From a checkpoint of a small segmentation model.
Model: 12.7M parameters, 64-pixel images, norm rmsnorm, activation gelu, layers 16, width 256.
Training: 16800 steps, batches of 256.
Data: trained on aerial photos of the United States (SatlasPretrain), 42.3 epochs.
Rows from block 10 of a small segmentation model, named by matrix and row number. Rows with one number belong to one neuron. Each number is 128 + 24 x the weight over its row's rms, rounded and kept within 0 to 255. All counts start at 0. Numbers have three digits each.
After each neuron's rows are labels from the 100 images, of 14848, where the neuron reaches its highest value: "strongest on" is what is common among them. Only what is clearly more common there than usual is listed. The data: aerial photos of the United States (SatlasPretrain).
# fc1: MLP up (model.blocks.10.mlp.fc1.weight, 1536x256), inputs 128-191
# fc2: MLP down (model.blocks.10.mlp.fc2.weight, 256x1536, transposed), outputs 128-191

fc1.530:131147136131145135106111090126138093122076129105112129105138076100146140125135131108132134109143131190169115085149120136140112132115125128139132153138142118130143113168123088132108119129151143
fc2.530:137137147118115127139147146076145139138194162148122137099157107102175173112153157118127134142152113080141138138115172088164154132122116092125111133126124140114111143131155130188117119145110179
strongest on: building

fc1.226:133155093134130116130134139127098160151159174146145146100145129136121122120110146134136109136150163110142100202101133095151141120117109121127152139125104153135172122151153179120135146136120128
fc2.226:110133138164132077128132129084103069122103193133102093094127157130123131121134117120119104123121089088125131073127164166084112122144148152142113150103153167112088107103082118132143103116126131
strongest on: building

fc1.461:122146131164099103136141106109091127125155148133165148138167102104119158151119117155119100130129120114143160143127113144121128114154136158135092093111141094118156144095124108130130134100147167
fc2.461:112125128113128147116140142093098139126153124153093129122151116116140121114123106136146125145114117117194131156116141113138149114133122166147153156125124139105134077146150150141140152124140140
strongest on: crop field

fc1.328:136107071134111099109191124125129140130084144104120102117123126072115147084148129128166135161124113135142143154137123147152110073149145128137147159125123147101116100143097125129121138098139149
fc2.328:097094092124119183158104184159150123143159141175162085125138119134148097153161149129107103134123128157118137172130156164129120161135128092136127101135162143139122142088146154119118113156161125
strongest on: crop field

fc1.664:119117137188104128133129165109084089134165136129133109144162085129120137153109144120126090124120151131133126147151128117112141115121121177135128132149132111069132168098118159112089111104143156
fc2.664:144124115091117115105118119145094133141134118126146123166108130131127123144167123140118188124086138144156125134125132094149094072141118124114103130154115119097162084144103115142118166139164155
strongest on: crop field

fc1.559:133136130107114106133123134099092131134102173100160128132056129132156123110113127139092129159136133082143109118124140133143066121122140125145141195106150163149146132122171126125142129136085114
fc2.559:152116124139119165119091111127134142127097142119104116127146134129119123120109170140145144128114134103116147092114102154154139161143102105127154092091129118124132130137119127142127100138113123
strongest on: railway

fc1.248:094148125161120130131144077159187131088140132090127138114116154146172116114137144129141138114126137106132167127115111160134103118135112174150111119148122093127142124133161110131120125154112136
fc2.248:085116167149122115156123147125043127109144107119113113130133174117139154108123115131156133133116151107143096129123145068151131134118151073137159124125122152130112150131127142114145154143154115
strongest on: crop field

fc1.128:153182099171094116129111114122116132092160135119156117173139112128188131149165122141115107135098141092142101165151136102129097095097128180106165141168112176085086139145115120137120097123120148
fc2.128:109147138114127142122157106151115160111162130110134107112143107147124160096165120145115136155130136115146126096128145071101134099143119123135122117133114074119147136105150138135111148113189116
strongest on: crop field

fc1.246:172145133148127146132133135133127135152080125142121117091119153113144134186115158136106136125160113128166122113133174141112138107114147154103125120108149087089119114137152105126092168117142140
fc2.246:106062140125129170130099080110107141167162082113116117173154124130110127117136135119169137127091150100118136136105162112139149128108111100124110098115166161137102112138173141128135138115121134
strongest on: crop field

fc1.543:140144145150103112156147119125142131127091129129132099076137139150160117121137156083095113175153142078102141146111131129126142122092099164136180102140121103105104121108114173093109140121120124
fc2.543:104134151173140137102120117153126141130157086164114127126106126128135133138120124113166091154083126101117084124096099135160126142114116104097108116084147088123114126110081148139118097168145153
strongest on: crop field

fc1.326:104120104114162126162138119118179151132164144086142115126087087110095114133127112147128128144126132128115117136102112100102124164113112135130078110114088117116133083154143130131087119148135131
fc2.326:180135113132134170121142100121109097117115139156118164117125139129145132153045116115109148118128097152131114143127097149143159102118138133117156153123149143124156127138138128145111122131200093
strongest on: crop field

fc1.695:135139154163113133124142129136148136094108145108111141153123113130167130141130185105146129145144115086156128128154083117125103086128116122140127143112145123115090156150184105130130131118146118
fc2.695:200141085120119135143177115121146120108141086116119109150134163147139139168137123157099147120108151124138103105149112161115162099139122162103141129163154101153180060161116137132137109119141156
strongest on: crop field

fc1.751:083114129136091140098115122174117111119153128151117131109148097160151132106130176117161132142086142104134123144127135133139103156155123121162131108133124101113138106105125145141069124110146162
fc2.751:119168097114147112180139165082104088157142120145115146064122127145117094152125118143137139128156111099142131132187152097128135121116109158113147134157115130147154118121137136117138137174102122
strongest on: crop field

fc1.700:111112101112129086131120121112114132092059115153086139117145129107120137121130136139143109077131134140096118118152110150110142093129125131103142143136161161141134133111140148113128132153131115
fc2.700:117125083140144139115163112124111140151117109164139127160148142125124113123133124132161101129141109153083122100112117149113125102117127146143129122098153122085120125128137124122133128110148166
strongest on: building

fc1.573:105109131116151175162110129098103129152161103122124149049155140090131110154145124168139120172143109061107116108119114127120170092133131138154130148114121116156151134107175105146142107153166100
fc2.573:111132120139129101113138147113147128159136150095115129138120144124145154081107111119165110151122115097111150136101136106125171135125103138141131131131113149109118183133174125078142088118095117
strongest on: building

fc1.177:112136118178133096160117113174163122087160109118146167133148140131152130150161146130145128152110112086142136103098112147137113158130113209124088121163114128128134129132142123150103140136119133
fc2.177:106079148108123128159143145105060120136153112119116110126140185107133185147103113119114110132109141105134112156125132077093134156136131082133187112096159131115133158136122156128174151116188128
strongest on: crop field

fc1.719:112120147106162139182164125131130103104136155094119121170101102067096164119154112078120112114157086083109116099127177127098140119125155142112102110124137106107135166161120144143140154107112073
fc2.719:097136170128136124206157101122146133149124109207126099157114156145124149184135162127107129170089089157147129136111149102134131051138134092117116130160104145114156130102128119087112159125148158
strongest on: building

fc1.502:101089101116164108166124148112172100171093144145119177138155103093162130128152131158156154143118102143144123127154160127154176159162150093086153123143127086111149071113144139108157132083110123
fc2.502:164150091154119135135112130136091134154191129131097142156129191125122098109153125107109115127172080133136099098083139113136099157102137172121166159127113146122089111127070145128150122171136104
strongest on: building; parking lot; park

fc1.290:121187127150108143111124166094154099108139147110105133134091128121149116161137151126165180136148178186170077133062122113175136147100127118139121119103083101108135101095105174118163136100114107
fc2.290:118149127116120107127093145172139149124131099124129093079136147141121148128117095169081119110069117143121170062119162137089149101114146127125130116115141137121105161129147122166108123119150115
strongest on: building

fc1.254:180127112089152133190108135153086139114085102156106125127119122126125122133112158095163138119117132134134111109051112136134071143125101129122113111163169172146132129121101194149103147117095135
fc2.254:131097115134129102146148081111158138113086106161124169133110047115131127133074126086125092129109160163127128126129129101150132132134147193162109177135128122116135111137126104145114162068153125
strongest on: park

fc1.51:127110110158097107128109097152171127128101128121124116113108110182128138136131142086103130151130115116126111136105138165111135102113103160139186125174097112147114111126113145152120125139082138
fc2.51:123131137119133103117144123140132151137121092163148120099130103122131133119091097123131114161099101129122086117124118155150142149128123130119110107111127074148127140119095144135114112149128143
strongest on: crop field

fc1.439:148118134164126132135116126113127101102169113119145135086080120140134112132106131137137132149127129078168131094053152121122141131087142172102136107135091101137154138140152115107165114128104183
fc2.439:141108128100126074147114152129125135113131154135157098131083137125136146108076152092143142125132136104118043122156120072147123147116115062136124117131127125126143171118163125115081168136128111
strongest on: crop field

fc1.618:140084108093117139187140146133098132147119166152149125129085139132109121110132135123076160167084150159111112131103118107149070179122128142145094113152147131118097141094111159117098203149095104
fc2.618:165095153156146094132168089184147127125067124160150138143103126133134119124109132096133118130095127127100141147136163119145091154149149166141122128122146117117179151124112143103090150109116114
strongest on: park

fc1.474:130104156163068117115145123136110169157133133128145137146142118149123206122128130105134091137136171168100097065152101105191151134152171145151183110131150136116123132127162122140118126137107135
fc2.474:165126125124106109129148102101145129126152126100145179177131089120145132136113119143134128143084133108162133122114108120117111114153123118142086128149155154160131125124124120125127136107120103
strongest on: crop field

fc1.134:137146109095139095110138172124088099137053101145146098095110112096153124139139142120116178143111102112130119154115114118136164145179145144116143158160093153121101143142123124113146126143173164
fc2.134:135122165124137182100119136130101115157070144128145168130105124123129149124138132141112117099148167116077119141111129108111149141121103176143118160091145110103145129122164135132158125127152137
strongest on: building

fc1.673:129096112184143152112089145119126132157101139085102105155139125120111111110088162141117135184116111074102112094151122160139144195189154167139111107137092151111114134160100120117116136110128142
fc2.673:128120099108149114135117175150086110128132123126114160127132126139164150133164165148171124128164119123173158109116177120145117113154110097115132176134178124124154152090095153144115135117142119
strongest on: crop field

fc1.712:143082118092108134160118132123106098136123118141115153110098142136115079142093128097094130130138073132138111150094123129149108156164107121132131144164112135139113126101111165144075185140110119
fc2.712:174151134108127100159136119169192159111047099171112126111131134131122156172114137104158108117095112124139119118143145132146112112136145181143143145093104102136131162134098140106124151103132128
strongest on: park

fc1.312:103122124189128138143106134132149108110164134156127111125149096157174111117152142119096127131107135117107107121116141116169130141179149132089111101144142163162098118132151168180109139083106131
fc2.312:149151108087146131109101173130086130123105124128140145155123123137114123111143153144112125135162144142120101118129134120092116139109151162145105151126123096087164150104142107095113149151174168
strongest on: crop field

fc1.615:093125141140121127178146154158112129132114118099127160134122132142159094158174123143180127123106137199119104135095171121157118136151124100186114133168122133159135165147161135152158146131139098
fc2.615:122136118087128141118111137141134127124084122139084138114145143148120128098143146124083109119146133132137135134067171104134105164103158153149091194126118091123094077124138123154129123175111112
strongest on: crop field

fc1.203:113114116153151118097140166112204086172138130137151160133113105106165120119097179098104096095121134136113112144101164124126120134084138144129136132098140139134140113129122122096180076132106131
fc2.203:149122109142125114081097146098087115150107123122142076118161094129133141149116115142125123134191100121058140168088119134144136146118118156116094159135112141180152105132077098129187113108104119
strongest on: building; park

fc1.505:129161153152118109134168123122190183086132119101122126151136151119124104123153165142152115166149094112133137137127106088159135118117115120142140141134122172115121124081126155146125120123155147
fc2.505:165127149157123148104111152134107164144206142155091095169164126129098095144159136171116141148151153128164124102060118129158113134127138111125128130134147094125157112098125127152112120130177126
strongest on: crop field

fc1.750:127141138161129073118138076154166105088130178174146153099105084108121117155138161123161137156128145161163138132143128083150136087138131155134141098070135109130085100156122116161135083124107156
fc2.750:109136107086124150120116112122107105136142091159160123089130103127130097135149176098128124088128132106090134148152105128118120114154186130114097161184107174173084106131120128141126181098151096
strongest on: crop field

fc1.50:127134121117142136107084138115081096133162147130115137142095118126153103106110174104084130136133155105134110154110109135118157111106136134091098112113129184140096174084105183113165168121127137
fc2.50:130155079118124096116129128128131113153138089141128129090152097132132157129088149135098122138107166115128148142111123123142122155126153172156146098157113120150112157131112113116099116146137110
strongest on: park

fc1.605:129123114205091120123127091119142109086126093152149150089084113145129096135112106099101123142123068112137149116130112126123125118122160170128143080118136118176130114130129117151119142156141156
fc2.605:121130155161129099135115130144142103122122092135135159108129157119112124100128088111154123158114154128133114156108117115118129139109104075095137095104126107175118111139126134102155098120124103
strongest on: crop field

fc1.642:127128132186136124129100132140099130129123117144103127122138125100162105142126137102128132166126147091111137161151111134137149090126127103116106116131129120099126131151118117094123166099093103
fc2.642:132125149111104174128158138121111148111129140090148143134133176120113117093154118124155110127083141113084111097132160125100144149162119136105173140100158110100104146098122136094126124116140143
strongest on: building

fc1.494:146142130113161126148139125124101129135105092113106131105107120187149153121150102128090189104142083141115136160136100102129140111072170158096120135142073161145138109147128175135117135140123115
fc2.494:140112101139135154150144135097116096122186060143151184115112109162143118118142165134137119128141141123183119113132130124135096161157153096111143136110168132125120111151133112170118159152151105
strongest on: park

fc1.431:106100098139114103138100135124149147120086161184087141142143121161134108154131148124156136129131129113136162110126150131139089126153121137109137157160138148112065106127145140123115115148120139
fc2.431:135157120150154147104124155080150134132187117131163141148162130120124158122118133139135119102120086123119098097085099070088142148123120145133146137140136135102134125123131109103133182120153120
strongest on: park

fc1.483:115133105131088123119133097068171124151115140144094130149104114122132148150109164130120090142089106187163070167129142108172163118067180103122143108167147160129089149122142166107137103104119120
fc2.483:155126121114115111111115140113098114119124167139144125155173148128113085174151073095154142117146156189067160106084138118078122171131088164120122142134091132124130118118095108125168104129114087
strongest on: park

fc1.426:117096113135138119138125145137191077083103120162118178158122104111111149131133128104179110142169189091109125165152131064140196126152148082104148115117125117122086099092140160117152143093148140
fc2.426:099138134168119142112103154117070140086146128182104118128110166124129119144128152139109156100140077124125126142119163120134042120146077136129101151096143177149125127122094119129130141094083138
strongest on: building

fc1.568:152133118137101085157088172104173113135095159181120116127117092117143147166125154109119099176082147120162114149128145106154113136122122122092131098133149127092106098122086183097140154118127139
fc2.568:158130100071123119145130121109135110084159142123122131137145139132127089152161124096116087136144113184112105095102126118091104148120141188143158123121101136147135079121092147105142137150114089
strongest on: crop field

fc1.113:148154135181103099141136151104118086098172134083124137127133125130127145128126143145141113156092144102157128134085093147126108119156094134151108145147134177093189134104149161095147161107132142
fc2.113:134124132109132150092133116114137126142074099162152139102115146120097131111136120159138176140107127134128194106122146145160112054130107105136115136121163093138182147128124139139127155117147138
strongest on: crop field

fc1.517:087149180138162092120124091140113143138125191084108122099098110136112131159160159102140136116119130118137135141123123069133123125191137114133085150140095108116118147147121110139123122138147113
fc2.517:121145128107123109082134129118161133138130117153136123091126140127126170125117174142116138134118116131173187105113135104124134107134113125096142164126108111125149117104133119115125136146160134
strongest on: building

fc1.224:106151109144146139132149171160121134112159189125117105114144118077132125124143101133105151130188114158087138152131117102119125128096091166145163154141072119119165130151104080115128156147108098
fc2.224:150118163133131135132111145152179113096107180136134120104107141136118159142127043151082129128103152114074103111157093146107162135151088140131106113098085150102145113099162152153128117106145102
strongest on: building

fc1.363:106103079140117133112154129147053104122126126109119094148098112091111131138135095139156144145121162143099124096147122138166172099110155147156136176160119125073171083140177134139163133159151148
fc2.363:115087087110150097102155121141163108146105123138132135125142149161120120096115079126136118118133103128128135140142135127127159135121099099108125161111151090097154143174155137151167097130099166
strongest on: building

fc1.380:151127158147126136138144102125140137111101143160136126173140168112113142131132142114121108140129142173097097159096106131143102144110150085131166123142147127130116126129124099134126147116174165
fc2.380:096120104114162117151100154129150149123131135090114138143132091139150125167100089100105123150117122107117107113149137108138124128134097129085096126105161116081151094144145137144129127113080115
strongest on: building

fc1.437:153142145121113134158123158104100118131117156156112120157132077180129124130145166105141112131080107117073116165166098130162121140123175137136128083135131144153090179160119159135078148101101128
fc2.437:166133084127141120147161112105115126119135140148125137130102089151140116128147141136107154125147105122095144178127088148158110180122111164161128138113122126152098139143160124166113135111127125
strongest on: park

fc1.724:112104095137085116153116116109143142149127153216124125181114064120122155162136151093116118141067149152126102162099137119139106136143115112103161113088135138097122104138125163113104150127117148
fc2.724:132163121088130125132105139117120104100139159129123123159131129121131124101137103120136126070150133169093115133135067126107137125105108208140130132134142120118086177130118133157150128170170106
strongest on: park

fc1.221:117115106110132160170134132149155108130127172125131142104135098160118130116125116105103153108098141178135124141118119116107149141112119132196180133156098140143136135112152112137173150121120151
fc2.221:159142133135125129121114144093177101115108175093109121092131124128135142103165057111120120104113131142128131125137143123135150129116106159134129157118091146096142128145109121157132136129107086
strongest on: building

fc1.44:199114098175092118135086134131148112122110062173147176168161128077147143123125167116131082149084167102120114140120107135129130129110148160081106078122134137131119120096153163095126142108148151
fc2.44:128128149121121116149153126119073114098116138145113119076134122128118099130140085100117078158137118134119101102096134152089125128125147177094066150111152095114129119104132131158160135091160128
strongest on: crop field

fc1.558:141146117142143116150092132099104143117119155121184137154153166162086133144124169101149131122137099112126118043104148116097109140085112088106125178130153157134096157123130167144142124081135117
fc2.558:145173124125145092104111109168114167170083153127130093166160126134142149116148103134109066100117066117128145136150145112155131094110194103175086146126115096123146129141174114133128144062129106
strongest on: building

fc1.130:136154131105087140133149139109139119128097122103118109165135146164108129145113122146127111139136102077159144141106089096160136146154105133160111143120153135111156139123142123107097109137146154
fc2.130:183102172149120106126109135092116158137145099118128075143104154144145129112093077104143131157138114151130136131133129159134124146140143129121121114097085116119109106147141136139123117142130117
strongest on: building

fc1.63:124118096166109135133130132147155108105183139119146128090110115135172141148111145142139177114147189068101172108145139144128096116135113172132127104154167153098169090139128122135118126141123170
fc2.63:135141145082105075164125140129108119111133126149120140113146168124149165094085145108102114095113116114127074106114119088115130136118142046130120146154134139110145187113131134097135164104138126
strongest on: crop field

fc1.683:115123121142121124093158111118152103117162135145147156107123100114139144115121159106167155147127118140115186070105169120120105102134121108122130123163151126128178111113096124095111157136126128
fc2.683:139114125146137132135107081137071148134130114166132113105148122123128136138097156137160142131114103127154145111118138163150125064128122149126174105124131180146142152124131142126161147093183135
strongest on: crop field

fc1.31:103113129128129144118085164128132107131102058067119154119125140112182141108122094105122101130115111122117159112155134134120133137121088113089139147179130063138123131141150105133137171136101143
fc2.31:118161145158145119133185074131135148133109152127108120170148104129141117148135127163130130163143103120149105133163117131159141164120148138126128108136141128130142144123130115145133083101161141
strongest on: building

fc1.455:128113144122149079112117159110170130138099163172095162161164116122126141153120144151157158165110178082128115089105180128149109136121110118128175119142165135096143090145128136109121139099086145
fc2.455:125149134111138158160160160119102183132123152104157117148121124150130105120161074116081091147149134140095116121093099144106118079141109112115173125130103131117165145110153155138122133151155125
strongest on: park

fc1.574:133129109134161128138146103141142094097165147105132116186114103103132148113121149106128173152134135123155151109093134126131123125138128155194144160131128115123134131107114158137154139119158149
fc2.574:134069121128094158099127199162109153145157116144164137107116144105118144157134129113116137161125090086131131153144140188153106099139116104105124123149109139095162112118088125150122095153095136
strongest on: building

fc1.592:141174140124097150132117136113117101086091132105081123095120149117140129083158136113109131185155148145103113134112125136102116155108121133063145158111123155138117139121130156111152133132127115
fc2.592:111116117091127137120154128116103138105120118127119131179105147130131087109107134127121172146160131124106139126154122113108081160113132140151108160136102090074107114114108125141117135113136125
strongest on: park

fc1.77:077130129127123127142121091161128166091161155128111089120103179097122125130166153133142148122163142132170133138117105106123138102130145142148133132126144128127169121117114096166148172144126128
fc2.77:174121106120143128122137109132192114159077109126106142121128182133120122098153101102152077152146148139101108113101119109103125127118109142120109153136131154085154174121158120145174097141114107
strongest on: building

fc1.13:158117173127119135137194148096128137154126103164127088152080108149100150148129117102181117102143147136121084142143146160083110123133132145140126132117131182116132133106159149142144136162111116
fc2.13:094118159132132084149133116118110097116103149149101163122127069145151114105143126132089130155092118143169149111120168118084121129106118168158106121093171103125121121112108120145131131089109124
strongest on: park

fc1.214:147136134091120115143123105107093137122101126157101161152105110141148115161095104113134141123138137173143095174112144125153121176148154163154148143127150146139119142126100147139052140115100138
fc2.214:146115135096123119137120113135197160110078164158091125124142133145114158150126133098137080102133145131120120111125120144132104162138103185147118138104096121152097110108115119083109132103095098
strongest on: park

fc1.555:146131120109111116101121102132178135128130138140148127132143141133155109120132127114130150146083120084120136133087117115139137158125128136136143128124117162097130105147136108103144146157116129
fc2.555:162098096148117080148127136134106131129175144106160102170116135113120164125162121150138122120130129114083084123145106098150092166099140136116116134196129136118110094137149108137103121127141141
strongest on: crop field

fc1.171:128171131096129146157128159143157116155160099115132124106111137123131166120132131120104125139123116171121115095128126103131112122085131134119169182102100155139146140132083094090131177139121130
fc2.171:143134157170123137131128106071148123102092142037126140071123144132152174076122122147120161096119134122143160101117158121125165105136098155135145128121097148117149143126123131172157148146127125
strongest on: building

fc1.247:168131120116149126145107094106145153089093129141121099109113098173181136128058136103087149127134106167142130178120114131122139133146139102096104094094212109089132141112113128133127115150108143
fc2.247:146121124104121094105121132123075105107115140110162151114151131130122135130143137112088089131168150095151118115146148096097100180125092177142162153113094128124095108136161116109130158121142134
strongest on: park

fc1.729:098114132112087120139112103094154109134100105177098152130131120132119125125135135137124085124131115189131082170153147164182164130105129109126135127161129134113095133135101153083095107097108149
fc2.729:204161144115139090102144118136170120118135146136148121136156112112107126151138108070158110131108151141102151115121117159070122147144136171120114152129089099182106111129086122140154130109117098
strongest on: park

fc1.650:086124145157149113113126150098099128088113154134124101142170139120120100110126130137106126114144119102135112159118088139109148142112110198161120108141173112117164132147100122119143103123142147
fc2.650:059147103144148129124148084138150116128129138106130147099133154128141130112157109138119137113103108155140101115117161165173162129117093055131127122123105136125118164116179136112124082154118132
strongest on: building

fc1.186:151113125127140121103121140143133144128128136184122100137110125135163133123172161121096125123133126110111142125195076128116129071115117104093162164145105162122067099143155106114136137143144141
fc2.186:159097142108131147121134125098113122099102122116143158152098124129134106121073175133118120132119163117115061128165120103117128152152183114135117102127118083157073118137153134094105097132116090
strongest on: building

fc1.138:139130142129145125106126115122185128097137102133108180138149151131116109120129118136152128104125150092170159104131119124115137177149166127150113115115132106148112128105144158107149123148103100
fc2.138:069104116105122112137095143116113169123189149137158098136187105144135150159114160156133146139138126112168095128163115114152120093138127188154118101102120144099134157111063113152105115119122133
strongest on: building

fc1.651:189099123137138117116086134137114115143143088182116193167109123163149115136164086113083112084146140170138130114108125126111116113099113103161105166150110132158106135136148135119087111137126154
fc2.651:135132106175117109136149102139159129130117107123143120140140144113120132117137149125141156143104105101132142120105125127150103097148155119145157138075128182092092106137155123145132086115115084
strongest on: crop field