config.yaml
model: "segmentation model"
horizontal_flip: true
inner_norm: false
patch_size: [8, 8]
positions: "sincos"
init: "trunc_normal_002"
residual_init: "scaled_by_depth"
muon_scale: "original"
orthogonalizer: "newton_schulz_5"
grad_clip: 3.0
adaptive_grad_clip: 0.02
epochs: 42.3
Rows from block 13 of a small segmentation model, named by matrix and row number. Rows with one number belong to one neuron. Each number is 500 + 50 x the weight over its row's rms, rounded and kept within 0 to 999. All counts start at 0. Numbers have three digits each.
After each neuron's rows are labels from the 100 images, of 14848, where the neuron reaches its highest value: "top examples" is what is common among them. Only what is clearly more common there than usual is listed. The data: aerial photos of the United States (SatlasPretrain).
# fc1: MLP up (model.blocks.13.mlp.fc1.weight, 1536x256), inputs 0-63
# fc2: MLP down (model.blocks.13.mlp.fc2.weight, 256x1536, transposed), outputs 0-63

fc1.755:479544495409517513506487424488410559514561532486498502557498410490418485531498504503583556523541550441539552531579537531508455537553541498569517464591505523474524439595492596605608525489546467
fc2.755:465545483447467530565466525496483540542459511450539430489567421489463509472443518429539447542578539411474508472538440460463463541547506521499502370352552399513578394428552521461505558571457465
top examples: park

fc1.106:483519431482501480433359401513486517464486435494649499446517418439597486518523545544567532562559433453458400509476450486431464538527466473508437515531420475461468476380451422475471506450464521
fc2.106:539554540430497447456502485505517502542559444535468571597576621539456513545422469547510610490507552448535490535582538450407459455468511426513519433401538555535441440447549451532552578539489504
top examples: building

fc1.346:436563443509536516561429489374513585457511438534489500405454491539565451454521525517472599539499527522507421516497551443550469673510480517531495529463449554497409482490548485534455494487470476
fc2.346:567515571522450542483531561552524507520489484515529511530481480603583550527506443463515579518611505534442512529400493532502447473498468457499524496543468565475342495382458426590498502442487526
top examples: river

fc1.483:460485505493493585497490554499509576424498540442435562513547358429525483420526510392539580525487588454498503432592619525451538508547472500526446442471511522520520437553447490512489431394580454
fc2.483:569529483528493513394453500497507553503551511443584589433499510387468501499512539414543565361455484454535473396391574462517612529520557460502475446527537463450421421472564426502501449526558497
top examples: park

fc1.686:399561507367515464570499446467503480420511514566506489365487534495577570530512427503517510474388449471459417497569518525487352583500470446483544487444491460505451467479525483431409505479440533
fc2.686:503486573517557470566559425484497546432556549419562452538514555416518486504558509603553495479491501460445523434492514494514441540444411430509558414474444541456461565431424471499423505499441468
top examples: river

fc1.301:425436482503570476443524466452491564421547542569477510470444409498506456476458496594503479441521482609559526333548485428552515410507508569530479419575527574563539473571463508537533537502522534
fc2.301:437484484440450553591548501492480506501556452528591534470411450378471512420525442524534479617423537421551486568500566486459549532557539483519548469460534530469480453580592501487478481510570486
top examples: park

fc1.597:479475441479441464534570491346530474526466512444402517468476488496519488510485539438442442462502460486482479486421625549456496488564494516487482508560571475477628569477493475499455570548483455
fc2.597:503514483555535497543546467485525544383590473455535530492428498536527495490480547482526452423477466461503529551473495520466535449592411579503616481518574530468392516474527601506628307486524455
top examples: building

fc1.422:418497521552516575369491580491527535406405527496576538438456435525483444526431599525494508515549502456430501514599513519467534573501633458489443540501513440486525501491462500515530582485479405
fc2.422:600516524483576480457466451486443642538456481490543514485477510372453522552468521520532535365389569427505566501447527538539466512547533544473451510444491465520415455493541494515403537534557535
top examples: park

fc1.464:489456478454522548394549568467442558434478556455548489405525564480503507489508598593465506573472570491507392499496450486502465460602469438553512502483507511473486417498505523565502516514514489
fc2.464:565471525527474479548547467462497385565579494528560460549557447410516493499528478484495397487504498445466510550557466455466517532486520501481471528481558510445443549505421539519534530536492539
top examples: crop field

fc1.103:469524522434569586524530506491492505501607544486481515434574510485606462450513470527507432495487485528558611503554550446490505450518507447560534523476545473509510560491527499498423533490450421
fc2.103:481510497573459519566499532464530465498411552406494380532479489491524536514545521521496449534641501574458498479627540515551494497396455514473451542469521469540461460465482523498451512531612546
top examples: park

fc1.668:579596578483449541518522529525420447432559516520550564493482430525535394441486443390545502487528486511462480481566438550460532412544466392533541548548488467556568463518514507558477645456495547
fc2.668:455457482496455516542460551522527431540501483404408432467542521565565503488590475596390336517532516491529497522540536588531544466447504578567469556499499525459397430523450545450470537539550406
top examples: park

fc1.368:412460527476525478455457503559528483502509470496529521452430442502589493428496574465527581475447537441492410492453483465467489498495556442520410526493581481455499439522568454497525449496472542
fc2.368:489508506530479514437491460474491531484419518472511495485470457534476471508499502647498388548526574511520519494491445412453529525459558487580515464573434440541488509490513489484499476598571532
top examples: park

fc1.61:584535445545567464463518491439442495367517606568502505589578555566429463384464546502506523522562504478546557549513497421475472452431564536526543539550463572467477480466534458519420499558506414
fc2.61:547444489466529478413467507501471438595523459408489572472478457502527492474518562539460496561479550501383549382444466543485531473593501501498423469382527498527504542507525423614532507457647537
top examples: crop field

fc1.563:424529525488531652465484562405454531465457534438458565533468343438491520419448476524528586489530568466505450468554573455468490473562546482549429469533506537532528498499427573495517474469499507
fc2.563:522504481491481575430439525509484565525520492445580584403511534418463508495518539387565550324470491425557481445374553459507600543493541484496480441487537446507422427476565429550507501517560496
top examples: park

fc1.327:525448474504649561363518501583524501420541450539546564439404516491538547561567538466487483418528614527520494557517587528524505420494488543503524468527613537539546391514489494629510566525477474
fc2.327:573602477510396551490487401505425460552519497560507475506497466534518436520470444435493473599557542486432515467554496533457472497620542489484497458502450465487540576541519411461479539589641454
top examples: building

fc1.488:403470485506503654499453481496491481500492525512497525474467419508448501522422495582589501452483549445483542529490511597493432494468478574499531541482472569537610518537558492499505551640526444
fc2.488:479524500470542460371426483553486537538505456553533578471559504517512539444463515434492507434454390449540462501454523542519474436552401489486427547442478527533400551529531517585401488458598549
top examples: park

fc1.550:514503538422524500529424483319496560491348489470472478410498406540489585456554498486495536452495504492588559446494504451461458507490586501506477465491473466497458563338431480550492423542487472
fc2.550:522520484506502479486502462495475617585456514487467482498410509453525553478509528385534393493463543488496502505510454433492657438568467427436484484483494501555520512461549446559454483455510505
top examples: park

fc1.463:425572521454573598476459553446516541444515568402518554561492338363485501438465503561519493535494602394427500454517519464441492516605527444551461525475560566554542477504396521554574465457473437
fc2.463:540494506491498558412484517522457595530519499445580595420473524400441520481444536500471564382468491419524487447413562419521629503515589462481486455535582475505447459496572396520491494487509480
top examples: park

fc1.97:536542504479532478504487494529466450544579583562495495540506447517418531531534502450522484524448531423531314510482502478454435588455522489504467484523440564448549519441508483471398462547486439
fc2.97:473586456543500620439561446535548376397568449476436495507546498352527514508463500487563601481506587517418514511413546463453528535495401452460475483509500563572532492572477539569453589538560511
top examples: railway

fc1.680:535444500468455557462613511500469482531510487536485456458486452404476428464552416438461437456477523524487552479525364431590429490539513485574440503525543460493486463516510530535538497538539486
fc2.680:533465529613496535469487477518471518466483550441595437482462506428503506490525470479483469557573487449510471536588547532539552548516427467515560578473513478557522539526581529434493505456525512
top examples: park

fc1.69:576486451601467528440556501565535532519350542427538509422479459541489498475506517466505499493602525422536486470413504466506522550522541475486501507526553541482511488502513525481566507462458538
fc2.69:511464486579471540452608529487514580541492513590523497487491466529522561495528543530457549428556466493504515513430477469431406436479506483523537534430425468567545504485451489565429455496456484
top examples: river

fc1.626:474453482483477498507542488478348516445550386526497542592425413591500492492473561545509510601536593550427485520478458426657561433559516516545489477547536471509502514504464462626526421541456564
fc2.626:533472517515528526497486550548457526483463517413448577446433477423457546467518446488519550504515489488598511412419442533492580523411445504490544489455470521530533524531423404467418501477489510
top examples: park

fc1.714:479531501494497566490469500467450468556479444512527507473402470492611466499527506451479395422563545463468602492473428538514423435477503490550448579507481487496369525467446552520472468518577480
fc2.714:552533509457439437461501448485458408409553441422478482479448536536522468462468529443564506543548513517461478608438539429457428460499496450479534514379581531468508504524546546574500544550569462
top examples: crop field

fc1.720:546398557461470469484401535502525446326505567481584484562489551501576539563443550463484486473530519538519470497340445454526483536478545486545485455460565610557475570462462545515439407549499401
fc2.720:497579438497541631556390489473582536443497500466505522379430486509465520547548503438549438457577500437397544524511507511541620556477461516510552588506414453465477366509526495546444561467529549
top examples: park

fc1.170:531505494517561575548462479531456367494556463530447493538549567534453307509561455602518568512498544491417486531494482567415483486435518557530554521500484523496549462459420430578523505559511484
fc2.170:473458522460454482446475628531512640468526526498584423453509542426482474508529472470449585536489558490431486524443478498558424508541425441514551478526502588591424481493613377459523494566496502
top examples: crop field

fc1.0:443544498513539583546465418445462531493515478459522521440459539464504562529556485555595472514470519425550495473506515474498445584457489487497528429551552537579463472409495529573392539449510483
fc2.0:604469548486427488461511540545458537451433508463443437383551511354537509511555534554491452499496497569449484447512469499536523529523438482533479548534442558519423531371450537552530560431454566
top examples: river

fc1.273:546537527439568539424538425519499449427431510516510478545501490507555495485519426466498577485614534463551485459476487448539455500379457515514323489491475555504436481540448417524435456503558472
fc2.273:454577512545478535441418543486528492505586568477546519546481567366390517462519484529529557511422446488459480648453542543522480578613426400499489552469532500479567464429509474540566459483451530
top examples: railway

fc1.415:537519479457476552464518524497508521448525544430424576483486343464521528474478458457559478480485603420539543420610597497460517446527537437506448485475519511506524520527407527519513483372518428
fc2.415:572470474509471561414407520499489550494490480448565513433506495447482488516501517426586537347481562476548453466460599457546535511547539493469449497504539450385462456475553388522519463531552522
top examples: park